config = dict(
    model='self-supervised image encoder',
    dropout=0.05,
    init='kaiming_normal',
    beta1=0.95,
    precondition_frequency=50,
    max_steps=7300,
    warmup_steps=360,
)
Rows from block 9, named by matrix and row number. Rows with one number belong to one neuron. Each number is 500 + 40 x the weight over its row's rms, rounded and kept within 0 to 999. All counts start at 0. Numbers have three digits each. After the name is the row's rms in percent of the matrix's.
# fc1: MLP up (model.blocks.9.mlp.fc1.weight, 640x320), inputs 0-159
# fc2: MLP down (model.blocks.9.mlp.fc2.weight, 320x640, transposed), outputs 0-159
fc1.525 208:504470518495502505504405504501480495496430502504496506501534504514507509484302489495488508507506492510463494503506504526369499502507493471499485512502485498500483502513499509495502504500479501502500495512499508505499484502464504509507494499497495388497520500501488541536496499420503564475502502470502494497487502500498500500500495499134506540494500487476499501497363505520499541497503504508498558511502504529501485510495498497504722500473664498451501482498505504502501535502508503
fc1.526 209:506495516495501517505349505499466532496482495510495506491528502515506502489338492495491513507505492506471493501504502539401500502509498479497486627503471500499482500509502512493503500501486500500501492514495507504498477501467504509533493501496499412498525499501493575544497492436502582493503503476504496496489502499497500500498497498118506516486500473486499502508440506504499565498500507472497557506506507534502477507498491493503673500481723496445499480495502503496501539501510505
fc1.527 059:474509520490500493506502512480493519489432501490517478497506453498478509498476510510504479543483491616519484483496491504491498531487521714488967512516501488517515500508492500502500500505504491496474492494493506545502516527487520556506493446501497496488467484493482498486496506497499497506512493514525483501516544501499509493523480487502503442487478498500506550500504494480643490510493493504592498538501505507495491500495499544509473500501493501557504493529507503488500524499488508
fc1.528 033:473549491479512491494530499494501448496522483406513478515508523495490477497476518512503661502502483520501437503473496506486501520440522461540424502489514466521504537598474487502487543497512503493422496515487501518520528505452499495537436470485515491484519497487530496497494493526502459506489531494568486497497499482544470500503489475532458495501476506515503480525500517259500531478515496367651449505505502504481480508485502523495473493515516505495502159567505494478500501508522505
fc1.529 068:482431505506518485486559500464499522461500499494506503495500495506491513507475496499523475446499461493421504511535457507476497534500523502507498540537511494510500379511513496529510550503484494463509505501726493491497511511500506486557482455504543500503476511488494493511498495516451505492539528485523482482495520511568507482489460495451470466495518497499492498475501516407517486487500622458539521545610507514496487498496489529497522491456498500502508376518521508422544554500498505
fc1.530 080:519478478510500507493497495507503491510550504497483523502528516503524500504507500496503516481504500460530511513510500497573497491506491375503502491488498516493485500481496506500501500494473501502567505496509490507508467492499495458401505533509507530524509520501530461423509499503500505503491500493493514478484484502501503508495507514500497515499614505501492469500513498505350500564507517479483513496494480495504524500501502471489487497454505499485499499483496501506503494502502492
fc1.531 073:525468474510504525503500516526514495513563510500494524486523547506510505510501494499501503452513494470491505533509491501543493495521499296502502499537497510495488476477500501528517535470454501493624511500529492556516476459514500426500517495512501531502496521485510443450505484499490504505492501527494506478483482501531500493456493521467493532496687506500489451500511503520128495515512511479491529506499484501504516501499486479477501498385493485516497465463501505495522549502507493
fc1.532 065:443503511502504493498518484453495499498382493485513500505495465503496507499496491498533505502493482509515485498498501509479496502496516552505491514498507491521505507524463491526497493510496483490475496494497500497500357525496501500536480445503513455498502501486500545504489493525124504492514514510535482483427507505528503496500479489481479443515508497498497503501489520360514500523492509469602410514523531494495483495492492511511500495495499511516501130538505503492507485499498502
fc1.533 055:485476507500500494487510597506526505492501489525499415500499529507504505518498490503508508473531477667500498543500483508559487629509508520517549511499500488503501426480521537558500522505493492477512506497516480510498511493503528475595521480517518508511474521469510405470504488497474496502513514508509494463494476504532519476486495334478497410473506500491496508501532543500503449540494501478636525526498500480500500508499469505487510501473494497538508465499502519508522586494494508
fc1.534 049:464499517500503495517554523480507524493493496531512496483495502502475510518444493475502462442526456573505492556518463506522494633514543557503517537501521493525522503510549522542506537508601504403507496501561500601499529519504518491729515470503501526499453498474458483484488502544463500496505615541532466473501514514569507479490463383489495368479524504495500505501515545497518461484496497392673527571500511498499479503493477547496496524494485490640509484512510500464526546496486506
fc1.535 048:403523521489497469501509509477470453504428487476507492501501472493492500486510525502510496629471494529543465464486495512443497493465517592483497487469499488517539509548500500481503479525530491516342499499490521455502547518498499549516481489501517510496526473499514510494498510499506489520519486489551476507506556490493503473526501484497503480486448523511501527501492484349662492517495491486523451487498537499493551495494496510518475502511511517557505503522501503467486462501500495
fc1.536 136:498500501496502499501508460496444506604507501494503503497521495507506505474245491501499496502503502472495501491500514507404481500497497493498500499515511442501467502535459505484505496499470507510487499505529500519493481507427511501713473494494506457501541487501507540498497477521487500500502497459558485494456502505495500489501559511257499509498375494492501520501500499519541506498493493515489693496504501495502495507489502440502504505326541531502502407507500501437499643502503494
fc1.537 193:512502503494343508506414506500476486562511496506497506492515501522508502474191488496491512505504494506477489499501501523451500501506497463498489538508502487501480501511481511492504498498487499501454497516699506513497485506459500512604491500497503477499522499500497551517497492502501512470502500457531482499498505500498501489500499500189506531496500499485501503495488501559500515496516527501497646513503506531506485510492502486503556500380556507496501471469500506501500547501506501
fc1.538 094:506493476505499512502500496515510493500566507501493513484505553505507500502498495500502475456511494470495507530502491497661494497513498360506500499503499499498501484480498500506524520478455503491699513499498494546505482487510500447496515486501505511505500519493505389467500498500497502503499500507495503477475478504504500500482497518491494502493645502500494457500517493508373496537509503485483616505496482502506507501500476408480485498428495485525493472471497506497520589501506501
fc1.539 079:463501512500499491499493507489485501501478498502510474522502461502497497499497497503509479533484517516512501476492500502502500501625523971492501502510502489503517500508614501488498475504528498509465498489499501496484511539478519548526474500491499496486491484504500554506494499493513504496506500503500492513499528501500491494522503488508499477501424499479517519499491495489729494492484485659504494497506507507491498499493502519511504498519491513524501505527504494493480511502491507
fc1.540 197:505500511492473504502380505500477492510512495505496508500522506510507502482230490496489517508504493508463487502504501529445499500508491457499485513501487495498492501513499511493505501497483500507502493514638500506497465503451502511575494498494497402499527497502497549523497498459502504459502499473504488495488503499497500497500498501128506530494501479474499500494469506543499505487506507507494608522500510526504486509493501493504600499456645500474502477471502501500501573501507505
fc1.541 088:512480475506504512496498495506506498506545509498491529499523527507510503504502500497503501475506497464498511518507498498553493495510492333505503499497498373497492497486498501504521515492450502500791512496506493528501467491499495444328513497504501514517508523499508465458510497501496505500500499499497506463476481509523500503480501516497496500500675499500488475500519498510366499561508511489489550501496481502503521500500491482489492498400505494476499498473499502499509559502499491
fc1.542 067:484501503502500497505504529495505505495501502502521499490500507499484510510429501493489483493536474654501486517507475502519484594506519521504500536494500494523505446508525494562506542514522492468504500503508518500507532504515520486618513462500500523486425499482408428495501500493665491497541541539521484489492507506534517455473485451472485486464501503502499500503512519445513498520496493431532583540507515500500484503497477529495520496452482488511504480500512507480513556497488505
fc1.543 050:445525519499499497510505517490497512485439501509526487486482499499450511523456551493500459512506475552506489503527472502495489549493533670499500544503500472526525502514493500523507518511530490470500497495497506508498547508507506512694511407496491525466454469482445499529483495495488498497530500548542467498500518513512506470494498494495497461497496498497510505501509527498686498524486484466540517537512534505497470499496492545506517488500483490661512213525513506480508527499487509
fc1.544 222:504497504494488502504339504500479495532509492508497506493511505514509501484256494493492514506505492506476496501503498521475500502504494459498495509500494498500481501510501510494504501501488500501494500514542505505499481504457500510541492501496501412497522497501498549507497494479500507465502505457511485495491503499437503495497494493081528520493499491484500501498488508504499520496500504504498663512503508531503483510492497497506611502367594498377501483459504507500502530501505503
fc1.545 041:470495486504498493442520520428515559459434492491523454498500527486478507506485456514507486435500466615502493532502413502527495520499522530586529532462496488524534460494529508546512505516542489285496493509505498585509510513495520481560525480511555512607481499473507434457487473494417504505498598512536496472501504515556511485499456457494500485489536498490500502503555546474530505492493505412567498546514504490504484500494464506501484498475489498521524462513513514497527630500489507
fc1.546 130:350504521491488488503356466489487500647493500504502486557486483500492500489493497500499494508496509558507500488502494526470499511480521554500503488505510499489519676536497501499489500506517501505498482504483494496498511531501498501625499498500500245500521467504501504502482528537504490499501530491503499467512502501506500494507500501497504523504502499498502523499495498572559498766499496203501489497499505496499501499499506518504504507518503511489503494504507499498490493495502504
fc1.547 104:515478477510497513500616500520505491508546505500493515499512527503500500503501498498501502472509500478501506516518497498692494497505496290503503497495499510494497486484500503502514509496474505499563508497511497519503477482504497456499506495504500520506505513498507356465504498499500212503496500500488510488479483503500500501482501511501496514495614504500492468501507499506317498503506511489482503493498493497502517500499497476479494497351501490508499497474499504502508525501502493
fc1.548 177:507502499492481509517405503500468497617520497505499508476532501516510501477268487497489512499505492503470495498501502515436498502506494467498487510506504476500477502509495511493505500498487500505498501523504510515496470505442501510634491499489502468500525497501497550515493492502498522482502500444526474494483503500494501485500497499163505542356501493490500500493492510550500534459521542503493728511510507538504480511485500493502547499341595502501503450496500507450500569502506503
fc1.549 147:499508502505499502500505504502503494498495497499500479505504501500469501503502498502504502465501499501500497500500500500515497494494501541501500500000495500504504543492498495505497514504508497497500499498501499492475500500495502495504500500503500483502497501499499460495500524494577509499503553497499497499503500501499505498502494501485495446497498500508504527517496504500501468509500489461506504509494507500505493502502497495500487498501501498497498501501501503505501491499495508
fc1.550 077:448503511503500495502501498446482500498493501501516497496484480501472510505487508502509462595485497517520491494504497500475497507493523657498506525500501481510513502513489492505505493510506497490497497494500503505496522533501505556927492474498499501483484476492502502506493493499493496496522501514590467499508509505511500492500494498498491496499503515499508500501500508433670492510486494501518510523510510503497474500493499523506513499498491503579509260520506501366500509499498508
fc1.551 217:506501503494503503510371502500478494496480498507497506496510506516512505485264491496490514507508494508472489500503500530360497500506499467497486508502481497499484501513498508496505501500487500502494496514533507509499487503468500510578493500496497424497518498499487541577498498457502503486503500483507490495491501500499500494496498500106506533493500498482500501497466510529499505497502506503498670510504506524502480506486498493506633503452658498492502481465501503501501546503507503
fc1.552 124:504489479512498515502510502514521496504547506502493512489514542504506501504500499499503500470506493481531507521502485488609495499516502381505500505497499501504454478491499500518514510350468502496608505499511494537506484492505506455505507494499502509500499515489502392473501493498494504501500500525499503483484492501508495500482497513367495496496661499496494451500511494501431500726501475495487577507499489504498513500501487495484495496449489490514500466477501507495508587501500501
fc1.553 104:483493505503500498476600550494502527447498500499515501493495502502477511519473500498503480431543464579501501510521486500511492571505612527507501531500500494511505496505520497518506531505529496493515501499976498496480518504512541491578505486500500498499467505490486491502503500500483500492587528528507486490497509508530512482496483419474490479493518498500496500502507515480508489389496495445538516525505507499497488490497488526499509515446486499526505495508507501384523546493494503
fc1.554 067:519516510496500501497495463499497509512581494498487513495500468503503500486537518486515518504492541392499534479504532498421519473485481481452488467480503502476503562507272507484498484491417508508502499501477487408499482484494425505479486538503423486516529497520534571501500497512519469499494454444364510511507501493452477577516510509514509542220474505503500499500474461484488646478507502508462480486610495495500446501511534498512483484508535503366498529499489494500406415504504503
fc1.555 067:486536504501490503484421509501504502491501499499507500500492528502457500508496484506527510484500482496501492521499497441498489504455499563544484512000501492512492505508481489519510516528491491461501500501386500500508512502512529490624520491500515426565508497481504493517492492489464496494519535504535493462499487500501497486501495500498474507419459500511500496505497539446519498518499497451509531507467503507501490492427484545499474502495485499504508480486504504501509507495500510
fc1.556 043:511543487499447599524488418492501431501508509496501612487496504495495499454497499493498495518476507490498546492502499436491504464499494493559490477134478512477571567497527471447480504500512498491488491502495510515505471488477482511438515510495481493583500445518509503593496496494518491564496527430483381507508483487441474516505505620514502589512500498514521522500486447519483522459539483507505461466442474505501498493502591486523499500550518504442502601472510449504470478523503499
fc1.557 144:351505525493476484499423458490481502657481499502503486501481479498491501493514499500501496519495506542500499486495500525464503507488519539498512494504508499488525574560496492498481498507517499514492484504481495502498509518499494501574498499498501260501525443504502501505490536527520491497506532481500502493519501501513502495512500500499506507503500516499501518488485496557579499722498490123506489499495506498496500499500507516512505506533501512492518504506510500497489476495502503
fc1.558 044:473482510504498487514566516497521546490487506511501414492500543504486513538477463501501472469514479616503498549517423503660489609528507521498621561501496489529552505488491518551508516498487492495510502501534490504447516517508550487511519491515499526500461499479490481465492487486477501505501588530518477478486511507572511399485481477492501445480537501488590509497549569525519470512491503490701500542499500495500500506498480509497519501428493497565503473503506518485564633491484504
fc1.559 064:486507508503500499504515501505512493498499484496505501504501517504500502512501491507525535477493483491497487523486489498506489502467500519516495501000498502515492503505493494517497512520495485479496503503407501489497502499503511491538520462505502495506514506488512490485508511480538478500511547469503500481498496506498510491501497520439476433496486494501503524507496501492500495536498495399506549502497500493499489501501464481500481497497488496503511500480500491502513504498502506
fc1.560 050:499503506497504494504581483510547511488500504496520486455500513508477515504484496501551530369504459489503500513502472506491481499486509506526499509488501481519497523505461495538513505498484502446501503508490489493500512508491492506550521475503515328497504508494503521500502440528420506504522562547513494481503509528573500486493458512508497496491484506495493505501509521491695506494495504428514495514535513490502479507498496508498491503496499502498499474504502514510521513505485502
fc1.561 153:504503506495505508520326505501469490581515500504493508502538506522512502476241480493486519508505494454452491505504504535417488503512487448497482508503501497501427502519499510432500497500485498511501496521583509509496474506447502511564491500491500427500543503500501549563498497504499523477505500445528478495481507499493500502502496500196510516493500500479500500498489502624500552486547505506493645544501505541506481513493500476502557500410556499493498444501501506481500603501502502
fc1.562 204:511497504493429505513419501499461494541510502507495505499558506518516500482143496496493513507502480504469485503504502540451499501507499441497484529502499496498491503508500507495504501498490499502500498515612506508498485501473501510570493501495501407499523499501487547598496471476500508433503503462518478493496502500494501494497498494155506575492499497487500527497473532547500523495534502505496621508507505531503480507489499493507608503352557499493502481467502503500500529502507505
fc1.563 093:516472477509499523501500508511513492507540507499495524483514557504508503506499476499500504460519499477495505532506497496551491498513499325505501503491497504496482472489501500516508529462456502494598507502512493547509482468508522451501510495506500510507498520481497404471503487500489503502496499516498502483480484499538500500464495517490489504492734501499491456500507484510250467505507506484485576504496484497502549501499485480458492495438497487500495470465504500496507543501499494
fc1.564 203:506501505494496514504404504502474495501513497507496505493516506520509508483251494495488516503505486503479492504503503533423499502507497470500481507504497489499489503512494515496504503500487499504500500519538519510498483504465501510574494501496501448499523499501497546513496493488503507441504501472506484498491503499497501493499497499068507531495500499483500504497486509539499515497507505506498675507507506518503484505487500494505650502391593504498503475472503506502503534503505503
fc1.565 080:501521497498500501505524490511521484494507499501501493507500502503481504494509500500509538414500490496500495500493494505499494486493491501513498486009496496500522633493492496522500511499500497496502501496484491500443486502481500494504525496504503436501503508501500501497501511511487520510502551448502490490501495502502501506507491508485499438493469497510505542503492501499498500518504491371553501532492495500510493506501499508499465500496525498491483500502501503505504434502500502
fc1.566 077:517474466503502524498501501513510495507577509498496515483515551507509504510501502498498507468512501475493507528520496493521493497515494258502455498491495511499492475470506500509531535485462503497613512499516494526516478469512498428502515497512501519518503521485498459463504492497497500501484499503499509485467484499504500501463500512500495522492772500506489437501524498511337499509509508486482522498494484497504567501500484478476490497388497489512499478463501504493511557503498493
fc2.525 296:500501500500500500500432501500499501501499500508500482502483499500499500501000500493500500500504501451499500499487499496499502522549500499497501501501499500501498500500499500501499501501504500519499500498500500501499500502500506500502500502501501497500499503503500499500500471500502501500497501497497500500508500500500501499500500502349500502496500502499500499501501501505499496500518499499503500500500488501501500501502500498500503499500500500457506500432501500500500521501501500
fc2.526 311:500500500500500501500405501500498502501500500508500481503490492500501500501000500498500500500501501448500500499498497497500501519525500499500490500501500500502499500500500502499500501500504500512494500500500500501499500500499501501502500501500500498500500503502498500500500469500502501500496501498495501500500499500500500499500500504391499503480500500500500499499501502502499495501521499500501501499500490502500501500504500500500505500501499500471503500493500500503500607501500500
fc2.527 040:500500498500500500501589501494478494504505500537508507520484224500504501532529496501500499490498498464499496500485501483535499446496500499499207511511501500500511495509495543503500500499500500578494499500497500500502500495503404501454500502486500492500497500498536502499500467500496485500535500509461499500523500501500500500499505585552500504496508499500500497473499501473477466500412500499380501500499495494500500503500504497500516504491500500517509516532501501522500434500501500
fc2.528 022:500522494500500500500658500499500500498502500634500528501449262500481500529554500500500500499487500568500500500498500461539499484501500500453659501519498500500501500500506517489500500500505500541516500500532500500500500507500507500444500500502515505499513501500494489500500605500543452499543498513538500500629500500500500500500507523424501500515500500500500500499502500653475489500522500307587499497501415500500500499499521494500491500551500499498509490518501500501500518500500500
fc2.529 060:500499488500500500501524500500485500501505500475501654509487501500504503525587500490500505491498500456502499499395500503525499481496501508500483505504506501500482498500493515503500502500493499641489500496383500502500500509518501500493500495473503496498502499499504501501500485501509500501497491500455500499487498500499501500500501524766503496363504500500500495497498504468486477492521499496469511500500478493500500502403499500500497500501500502501501505496501500506500486500498500
fc2.530 115:499504517498500502500456500503497503499495499489495528494510547500489500487307502500500498500500501504500502500576500544501506508497501500497448493498490500500500505496505482499500500500499501489503501501489500499499500495499546500504501503501496501504499500497502502500500481499493506501498500497515500501508501501501500499500500472405501501443501499500499506506500511475499499499507500500511490504498497500500499496489499497499490498500498505499499499511496501491501517502498500
fc2.531 103:499507509499500500501459499506502505495498499471492521494506574500489497484498501503500500500502502506501503500515500528502514510518500506495459493485490500500492507494499468500500500500500500493505501496488500499498500488499555499502500500500501501500503500498504504499500492499487507501495498494518499500509500500500500499501500456471499504423496500500499504507501500490497499497520502503503494502499497501498499496492497499500491497502498505496508490512495501486500527501498500
fc2.532 033:500495490499500500501599501500484493508508500501508532506487392500502499536546501467500506500485500503503495500440505481563495483476502504508734517614506501500490482506496520500500500499501498681479500492536500500501500510500492500511500494479503501488516498505518467504500505509524480500457486504459499499705501499500500500502508548746512486412517500500500485503501503500470488492500498404446518494503459498503500502507502498500493499499500500505502504470502501515500394502493500
fc2.533 047:500497496502500496500497500500493500502501500203500686503506504500507500527550496504500504475470500475499500500489502587535499494511500506504476503497505501500477500502494505504500500500494499604467500499491500500500500515505500500446500495495505496489512501498547499498500493508478500502307484502343500500484497499500500500500501556579502496445517501500500501499493501415500475496592500541484505500436488500500498502375497503500491499495500502594495499488500500502500392500500500
fc2.534 038:500491472500500500501540500497484497505509500258507612515491442500501500522661495502500509491498500463494496502456501514593495463469500514512446509531506502499495493499480542501500500500498498701464499494499500503500500622500489500476500490468502495493511499499492499501500487510504500501503489504413500499480499498499500500500504567701500496431504501500500493495500506466477435500559500500464517499500480497500500503403542494501496499498500501502502502497501500516499408501500500
fc2.535 046:500501493500500500500568502501495493502501501543511478505501334500518500546481500497500498499490499577500497499384499439514483466480500503547534504570506500499528496509495772495500500500501500517502500496501500499501500532501438501496500501499524500497496500502514506501500496500502489499509432500500499500525500500500500500500501577524502496524499500500500495488498501533504472500383500500474508493500510498500500502507501505500512509497501500520406503514503501516500447500507500
fc2.536 052:501485489501500503500532502496487501501509500489506488514473481500506502518319496471500504499494503464507499503427501491519504492510500511505520507501507500501489495510496524499500502499491497521468499484514500504497502501498502500511500492480504490496523505506501501504500279500508500500505501494464499498485496495500503500501501530807500493438503503499500493503502503510499458483516496497501528482501474499500505505511497495501500501500498500509514506490503500514499497506503500
fc2.537 140:500495496499500500498506501499495504502500500515501494503473483500500499503000499484500501500499502492500500499491496491500503514508500494491502501501501500503496498501500506503500503500502499522486500500507500504498501498501499500504500500501508493498503506508503500500500431500508501500498502496494501501486497500500501500500499509548500503403499500500500499498503502537498485499540498499504507497500466501501503501507499497500497501500500500466514498487503500506499539503501500
fc2.538 148:499500507499500500501452500502500502499497499484495534496506539500494499490486500502500500501503501507499501501555501525500509504501501504496482498498492500500500502496500489499500500500499500490503501498497500499499500495500534499505500499493497500501504500499504502500500496499491503501497498497504500500505500500500500499502500469416502503475500499500499501502501504425359499499504500500622493500500496499501500496492498497500493497500498505498501496511496501494500514501498500
fc2.539 097:501499500504500496497543502489495492518504501105510502501486495500506504533532496499500503496489499537493498503500502493500493500397497493498512503501505500499512497501499516505500500500497500505498499509500500502503500517500456501502499504499501498499501500498494497494500512502499492501508502508486501500491500501500499501497500523537500506523509497500500498485496501490505502511476500507497499501500508498500501501503513510500516504492500497586503507499506500513500473499500500
fc2.540 234:500498499499500500500487501500497502501500500514500492503330501500499499501000501491500500499502501452501500499487496496500501522529500498493499500502500500501498500501499506498500501501502500507456500500501500503499501503500501501502500502499500498499501504503500500500500461500504501500504501497497500500499499500500501499500499506395500503460500500499500500499501501503498492501517499499503501499500483502500501501504500499500502500501500500453513499487501500503500583502500500
fc2.541 124:499504505497500501501457500503501504498495499496494514493508516500493498485353501498500497500501501508500502499545500536498506509499501502499449496495491500500501504493503476500500500499500501485502501499488500498499499497504523499500501504501498502504497500498505498501500487499494504501612496497510500500509501502500500499500500471430503502432500497500499506504502505413428500499506501500531491502499500501501499494490499498499492498501499502498501502507497501490501516502500500
fc2.542 043:500504476500500494501578500499488497502504500443505489504486493500507498501736501495500501499521500403507496500466501519594500478494500520504532500546509501500496498514487680501500500500500500556468500493501500500500500509507435500441500496482505500493503501499524502502500500500504498501226495497241500498481498498500500500500503566744505504462503503500500506500499504463486434502509500500487518500500568500500502507502496504501506498501500501595503497490502501502499356502503500
fc2.543 038:500499466500500500501639501494484493503506501447508511516477290500507498567808498481500510500496500493497495500452504485614499469441500501499542507530507501499494491508485546500500500498500497569501500496504500500501500512500427500475500495468498493496513502500513495500500503504510491500500493510400500498463498498500500500500505598806504499492514500500500489495499494484465442499495500503485514499500481494500502507511503495501502500497500500501508496486503500520499375502501500
fc2.544 285:500497499500500500499480502500500502501499499512500469501486498500498500501000500495500500501502501444500500498498497494499502515529499495499463500501499499502499500500500503501500501500503500505466500501500500502499501500501501500501500505506503497500500504506500499499500474498503501500497501497498500501497500500500501499501498506402498502422501501499500501502500502506500495499517499500505501501500483502501502501501501500500499500505500500454506498490501500501500537501501500
fc2.545 032:500499472500500497501566500498491500503500500452501523499483461500503499623560500500500504499487500510496499500426500565511522459447500506494472508507506502500487497505480544500500501500499500789443500496451500500500500758503476500361500498477507498496506497499534499500500505501492500501494480510425500500479500497500500500500504599582500500370502500500500501499500503500474481499547500500459501500500521500500500501438501501500490500510500503527496502489501500505500431500500500
fc2.546 103:500499497499500500509520501496502495497502501515506503508499447500504499501505499502500504506499500501497497501496500506529486487501502509503516503508505498500499494500495500495500500499504500503490500494510500495500500508500494500509500494494501501496502501498506499504500503503312499500389500502475498500499500498500501500500501515664507491506500500499500497500500489501501486495500498500501521499500506500502502503508501498501500501500501499496500507495501502509500496501502500
fc2.547 157:499501506499500500501351499505501503491496500484497499498511520500492497490400502503500498501499500503503501501523501514507505510500500502499485496486490500500498504497505495497500500500501502489500501499498500497498500495499532500504501500496495502501504499498503509500500494499493505500524497496511500501505500501500501499500500473399500499499501502500499500506502510490501499499504501500599494500500499502499499498492497499500495499500500502500501495511496502492500505502498500
fc2.548 089:500487493499500503497519502500494507502502501540505482506458467500502499505016500486500504497498502376502500498460493490506507507544499498479502503502501500503493498502499514499500504500495499518465499500503501506497501497502502500506500496499515491498503506514499499500500366500512503499501505486489500500489497499500502500500500520570496500417500501499500497502502496533501480496555497498515509494499460501500504501516499501500494501501500500480508499479503500512499533503500500
fc2.549 073:500518476501500484502539500496499491504499501308531490502490481499511500520508501500500513488480500469498500499501501505494435512496499500419494499999500501491499484485509668503500502500499500488487499504479500506501500572512446500488500498503477497498506499494479480499500472500512504500489502500503500498490500500496500500500490546561501519493515495500500496497488493475578502500499500516498449509500499491500501500489503548504503500508502499562492495509504501514500496497504500
fc2.550 052:500494464501500499501583501499491497502510500479511502513481453500513500507666500490500507500499500480502496503452501494544500475495500503509566506525509502500495489508492515499500501499498497539487499495502500503501500509500465500504500490477499493489524498501507501501500510509507499500477496503432500499480499494500501500501502539872503494488504501500500491497496490496486473500501498500492524495501491498501502505511502500501507500500500500499503504494506500519499453503501500
fc2.551 298:500501499499500500500487501500499502501499500510499475502486497500498499501000500496500500499519501468500500498498495496499501517528499498492476500502499500502498500500500503501499501500503500506484500500500501502499501503500501500501500505504506497500499502504500500500500477500503501500501501497498500500500500500500501499500498504311499504453501503499500499501500501508500496501523500500503501500500483502501500501501500499500500500501500501466505500492501500500500610500500500
fc2.552 167:499500504499501500503426500504499502492498498477497562500506537500493499489470499509500499500500500499503501500551501543507508501499501507497491498499488500498500503495502484497500500500497500485500501497501500498498500487500533499505500498491495500500507499496504505501500493502497506500499500498501500500500498500501500500500501466496504502576500501500499500503501504475341501497502502500629498499500494501499500497490494499500490499500500504499514496505497502496500497502505500
fc2.553 074:500494479503500500498522500498490501501507501456505527511449505502500500552705497499500509499493500478509498500472500499522495495496499509476450504511503501500488499505498501500497502500498499542481500502102500502500501500502485500506500497478501491498508502499504502500500492509503521501279500498465500499492498499500501498500500542754498491501500501500500491500500493451484472502515499499464514497501482498499501504493492502501499555498496501542519504490502500508500478501500500
fc2.554 051:500497500500500500492494500504526506499496500627493497492585536500498501445394500484500497504527499558497500500475496473477470509466500501500506505518497500500489500503502357370500500500491500299498500504597500486499500495501537500555500498519482504500494502492503492500500531494509505499624514497716500502500502500500500500500496476400503485542495500500500496506503497577499495499491499499511508500500518499501501497588494496500510503502500499494498512508500500500501550500499500
fc2.555 038:500516485500500485501850500501507498513500499473501517497455506500515498500544503485500504500465500446482499500473500518522498509484499506515847503643504503496483497504491500499500501500499500507463500496519500502500500641499473499515500492487478493493516499455521467498500557501515492501429480506427500500457502494498500500502500552528500499570517502500500497482500494509495461505581500497480507501469492500500501500510502506500492490503500501536501489427503500516500316500500500
fc2.556 037:500520501500500500498507500499514500496500500548501346488493483500497500451478500497500500498566500491481500500223500461442502510500499501497598498567495500500544500492504477495500500500497500435477500502478500502500500501500496500551500500505482500501500501520491499500500520500532501499656509417578500500589501500500500500500496454404500508486499500500500499496500499543502500497164500481507496500500510500500501498487500605500509503506500499501486500493500499512500595500500500
fc2.557 096:500496498499500500506523501499506493496503500516511506508497436500503500501507498499500505506499500501495497500497499505532489491501503515506525502506505499500498494502492499495500501499500500501491499493515500492501500519500490500509500496495503502496501500498507499507500501506486499499412501504478497500499500500500501500499501520638507487507498500498500508500500492495498497494502498501500524494501493500501503503507501499501500502502501498495501507497501502512502488501502500
fc2.558 036:500455498501500500500469500500491502501503500281499729504494505500501500513586500502500503491435500444483500500473500560536504485538500506504421503499504501500497500505499538498500500500500500706425500496494500500500500499500512500530500498481510496498511499498515500500500504507466500501464481501394500500497498499500500500500505520623499498418501502500500494498500504398478468499509500765485501500435442501500500501477495501500494499495500502526499499447500500494500365500500500
fc2.559 032:500532500500500494501593500500500497504497499410502472504456252499512498501479504488500511479486500525496499499432501525498508511377500512501570500635504501499497498500486588502500503500501500497488500492510500503499500726499483499517500495493459499493580501486451477499500488500543496501462494508443500498470508500500500500502495593504506525470518499500500493502499500490517489492514500504567501500500489500500500499488508506500485500540505501496485493487502502518500494500505500
fc2.560 028:500395508500500500500483498499496501510504500435503508511568503500500500488560500491500500516479500521451500500458501525527500490517501515498529507502501502500476496506488511486500501500496500585498501498592500500500500600500514499523500491498493499498509499494517264500500910500482500502524486508374500500529501500500500500500500521620500470515502502500500497504500502489436487482503500501500507500501471501500500502503492499500497498494500502487365500324500500478500455500492500
fc2.561 064:501489493499500500499516503495489506503503501522515493511457456500511498505000496467500507499499503441507498499449497486502506514565499504500502506501502500505489496505499511500500506500501496564479500496505501506496502507500506500508500493497499498495505510508500500501500364500517501500506501495465499500478499498500503498500500521645499503451505502498501490500504505495485470491572495495501515491500466498500503505514497493501502500500500500496517500485504500516500500506500500
fc2.562 240:500497499500500499498486501500499504501500500516501465500479493500498499498000500495500501499503501437499500499498496495488502519528499496493480500502500499503498499499500504503500502501502500507452500501500501503499501500500512500502500504505504496500501503506498498499500461500504501500501501496497500500500500500500500498500499506452500503314500501500500500497501503514499489500523499498505503498500478501500501501505501500500498500500499500443505498494502500502500544501500500
fc2.563 152:500502505499500501500471500503501504498498500475495506495506553500494499487492502504500499500503501507501502500516500540505509505535500506495495494490493500500500504496502479500500500500500502493502501495487501500499500493502527499502500500496497502500500500497502501499500495500493503501495498495501500500502500500500500500502500463493500504497498500500499500505500500478498500499505502502556494500499498501498500496495496500500493498502497503496503494507496502493500518501499500
fc2.564 242:500497498499500500499486502500499502501500500516501463503482492500499500501000500493500500498502501452499500499497497495499502518511499498490480500501499499501499499498500502501500501500503500505487500500501501502499501500500501501503500502504504496499500504504499498500500466500506501500500502497498500500496499500500501499500500508508500503437501500499500501499501500540549493500526499498503502500500478500501501501503500499500498499501500500447508500495502500504499539501501500
fc2.565 045:500462494500501483499512500498501497500507500393511504503736438500513500500487497494500514499469500498488499501387502510483504503412501523518470500875501500493415497500476491489500502500489497500502500500508500502499500620500484499550500497507471503499506503495508493497500500500487502501500494510519500500623502500499500500502499612506504498481509497499500498502496497496471500486506499524501502503500489496501500500479500494501497502529500501559440501445504501496500501500500500
fc2.566 078:497508505497500501501446499511506508490493499483490562492512548500485493477477502497500497501502502505501503501541500558503516507499502508495486494487486500500492506488501474499500500501500503483504501493489500499497500494500534499499500499499496500500497500498506501502500485498493504501497493497521499500510500501500500499501501437433501507444497499500499507511503503399493493492515503500519490501499494501499498493482497492499489496503500504497507490514493501484500529502497500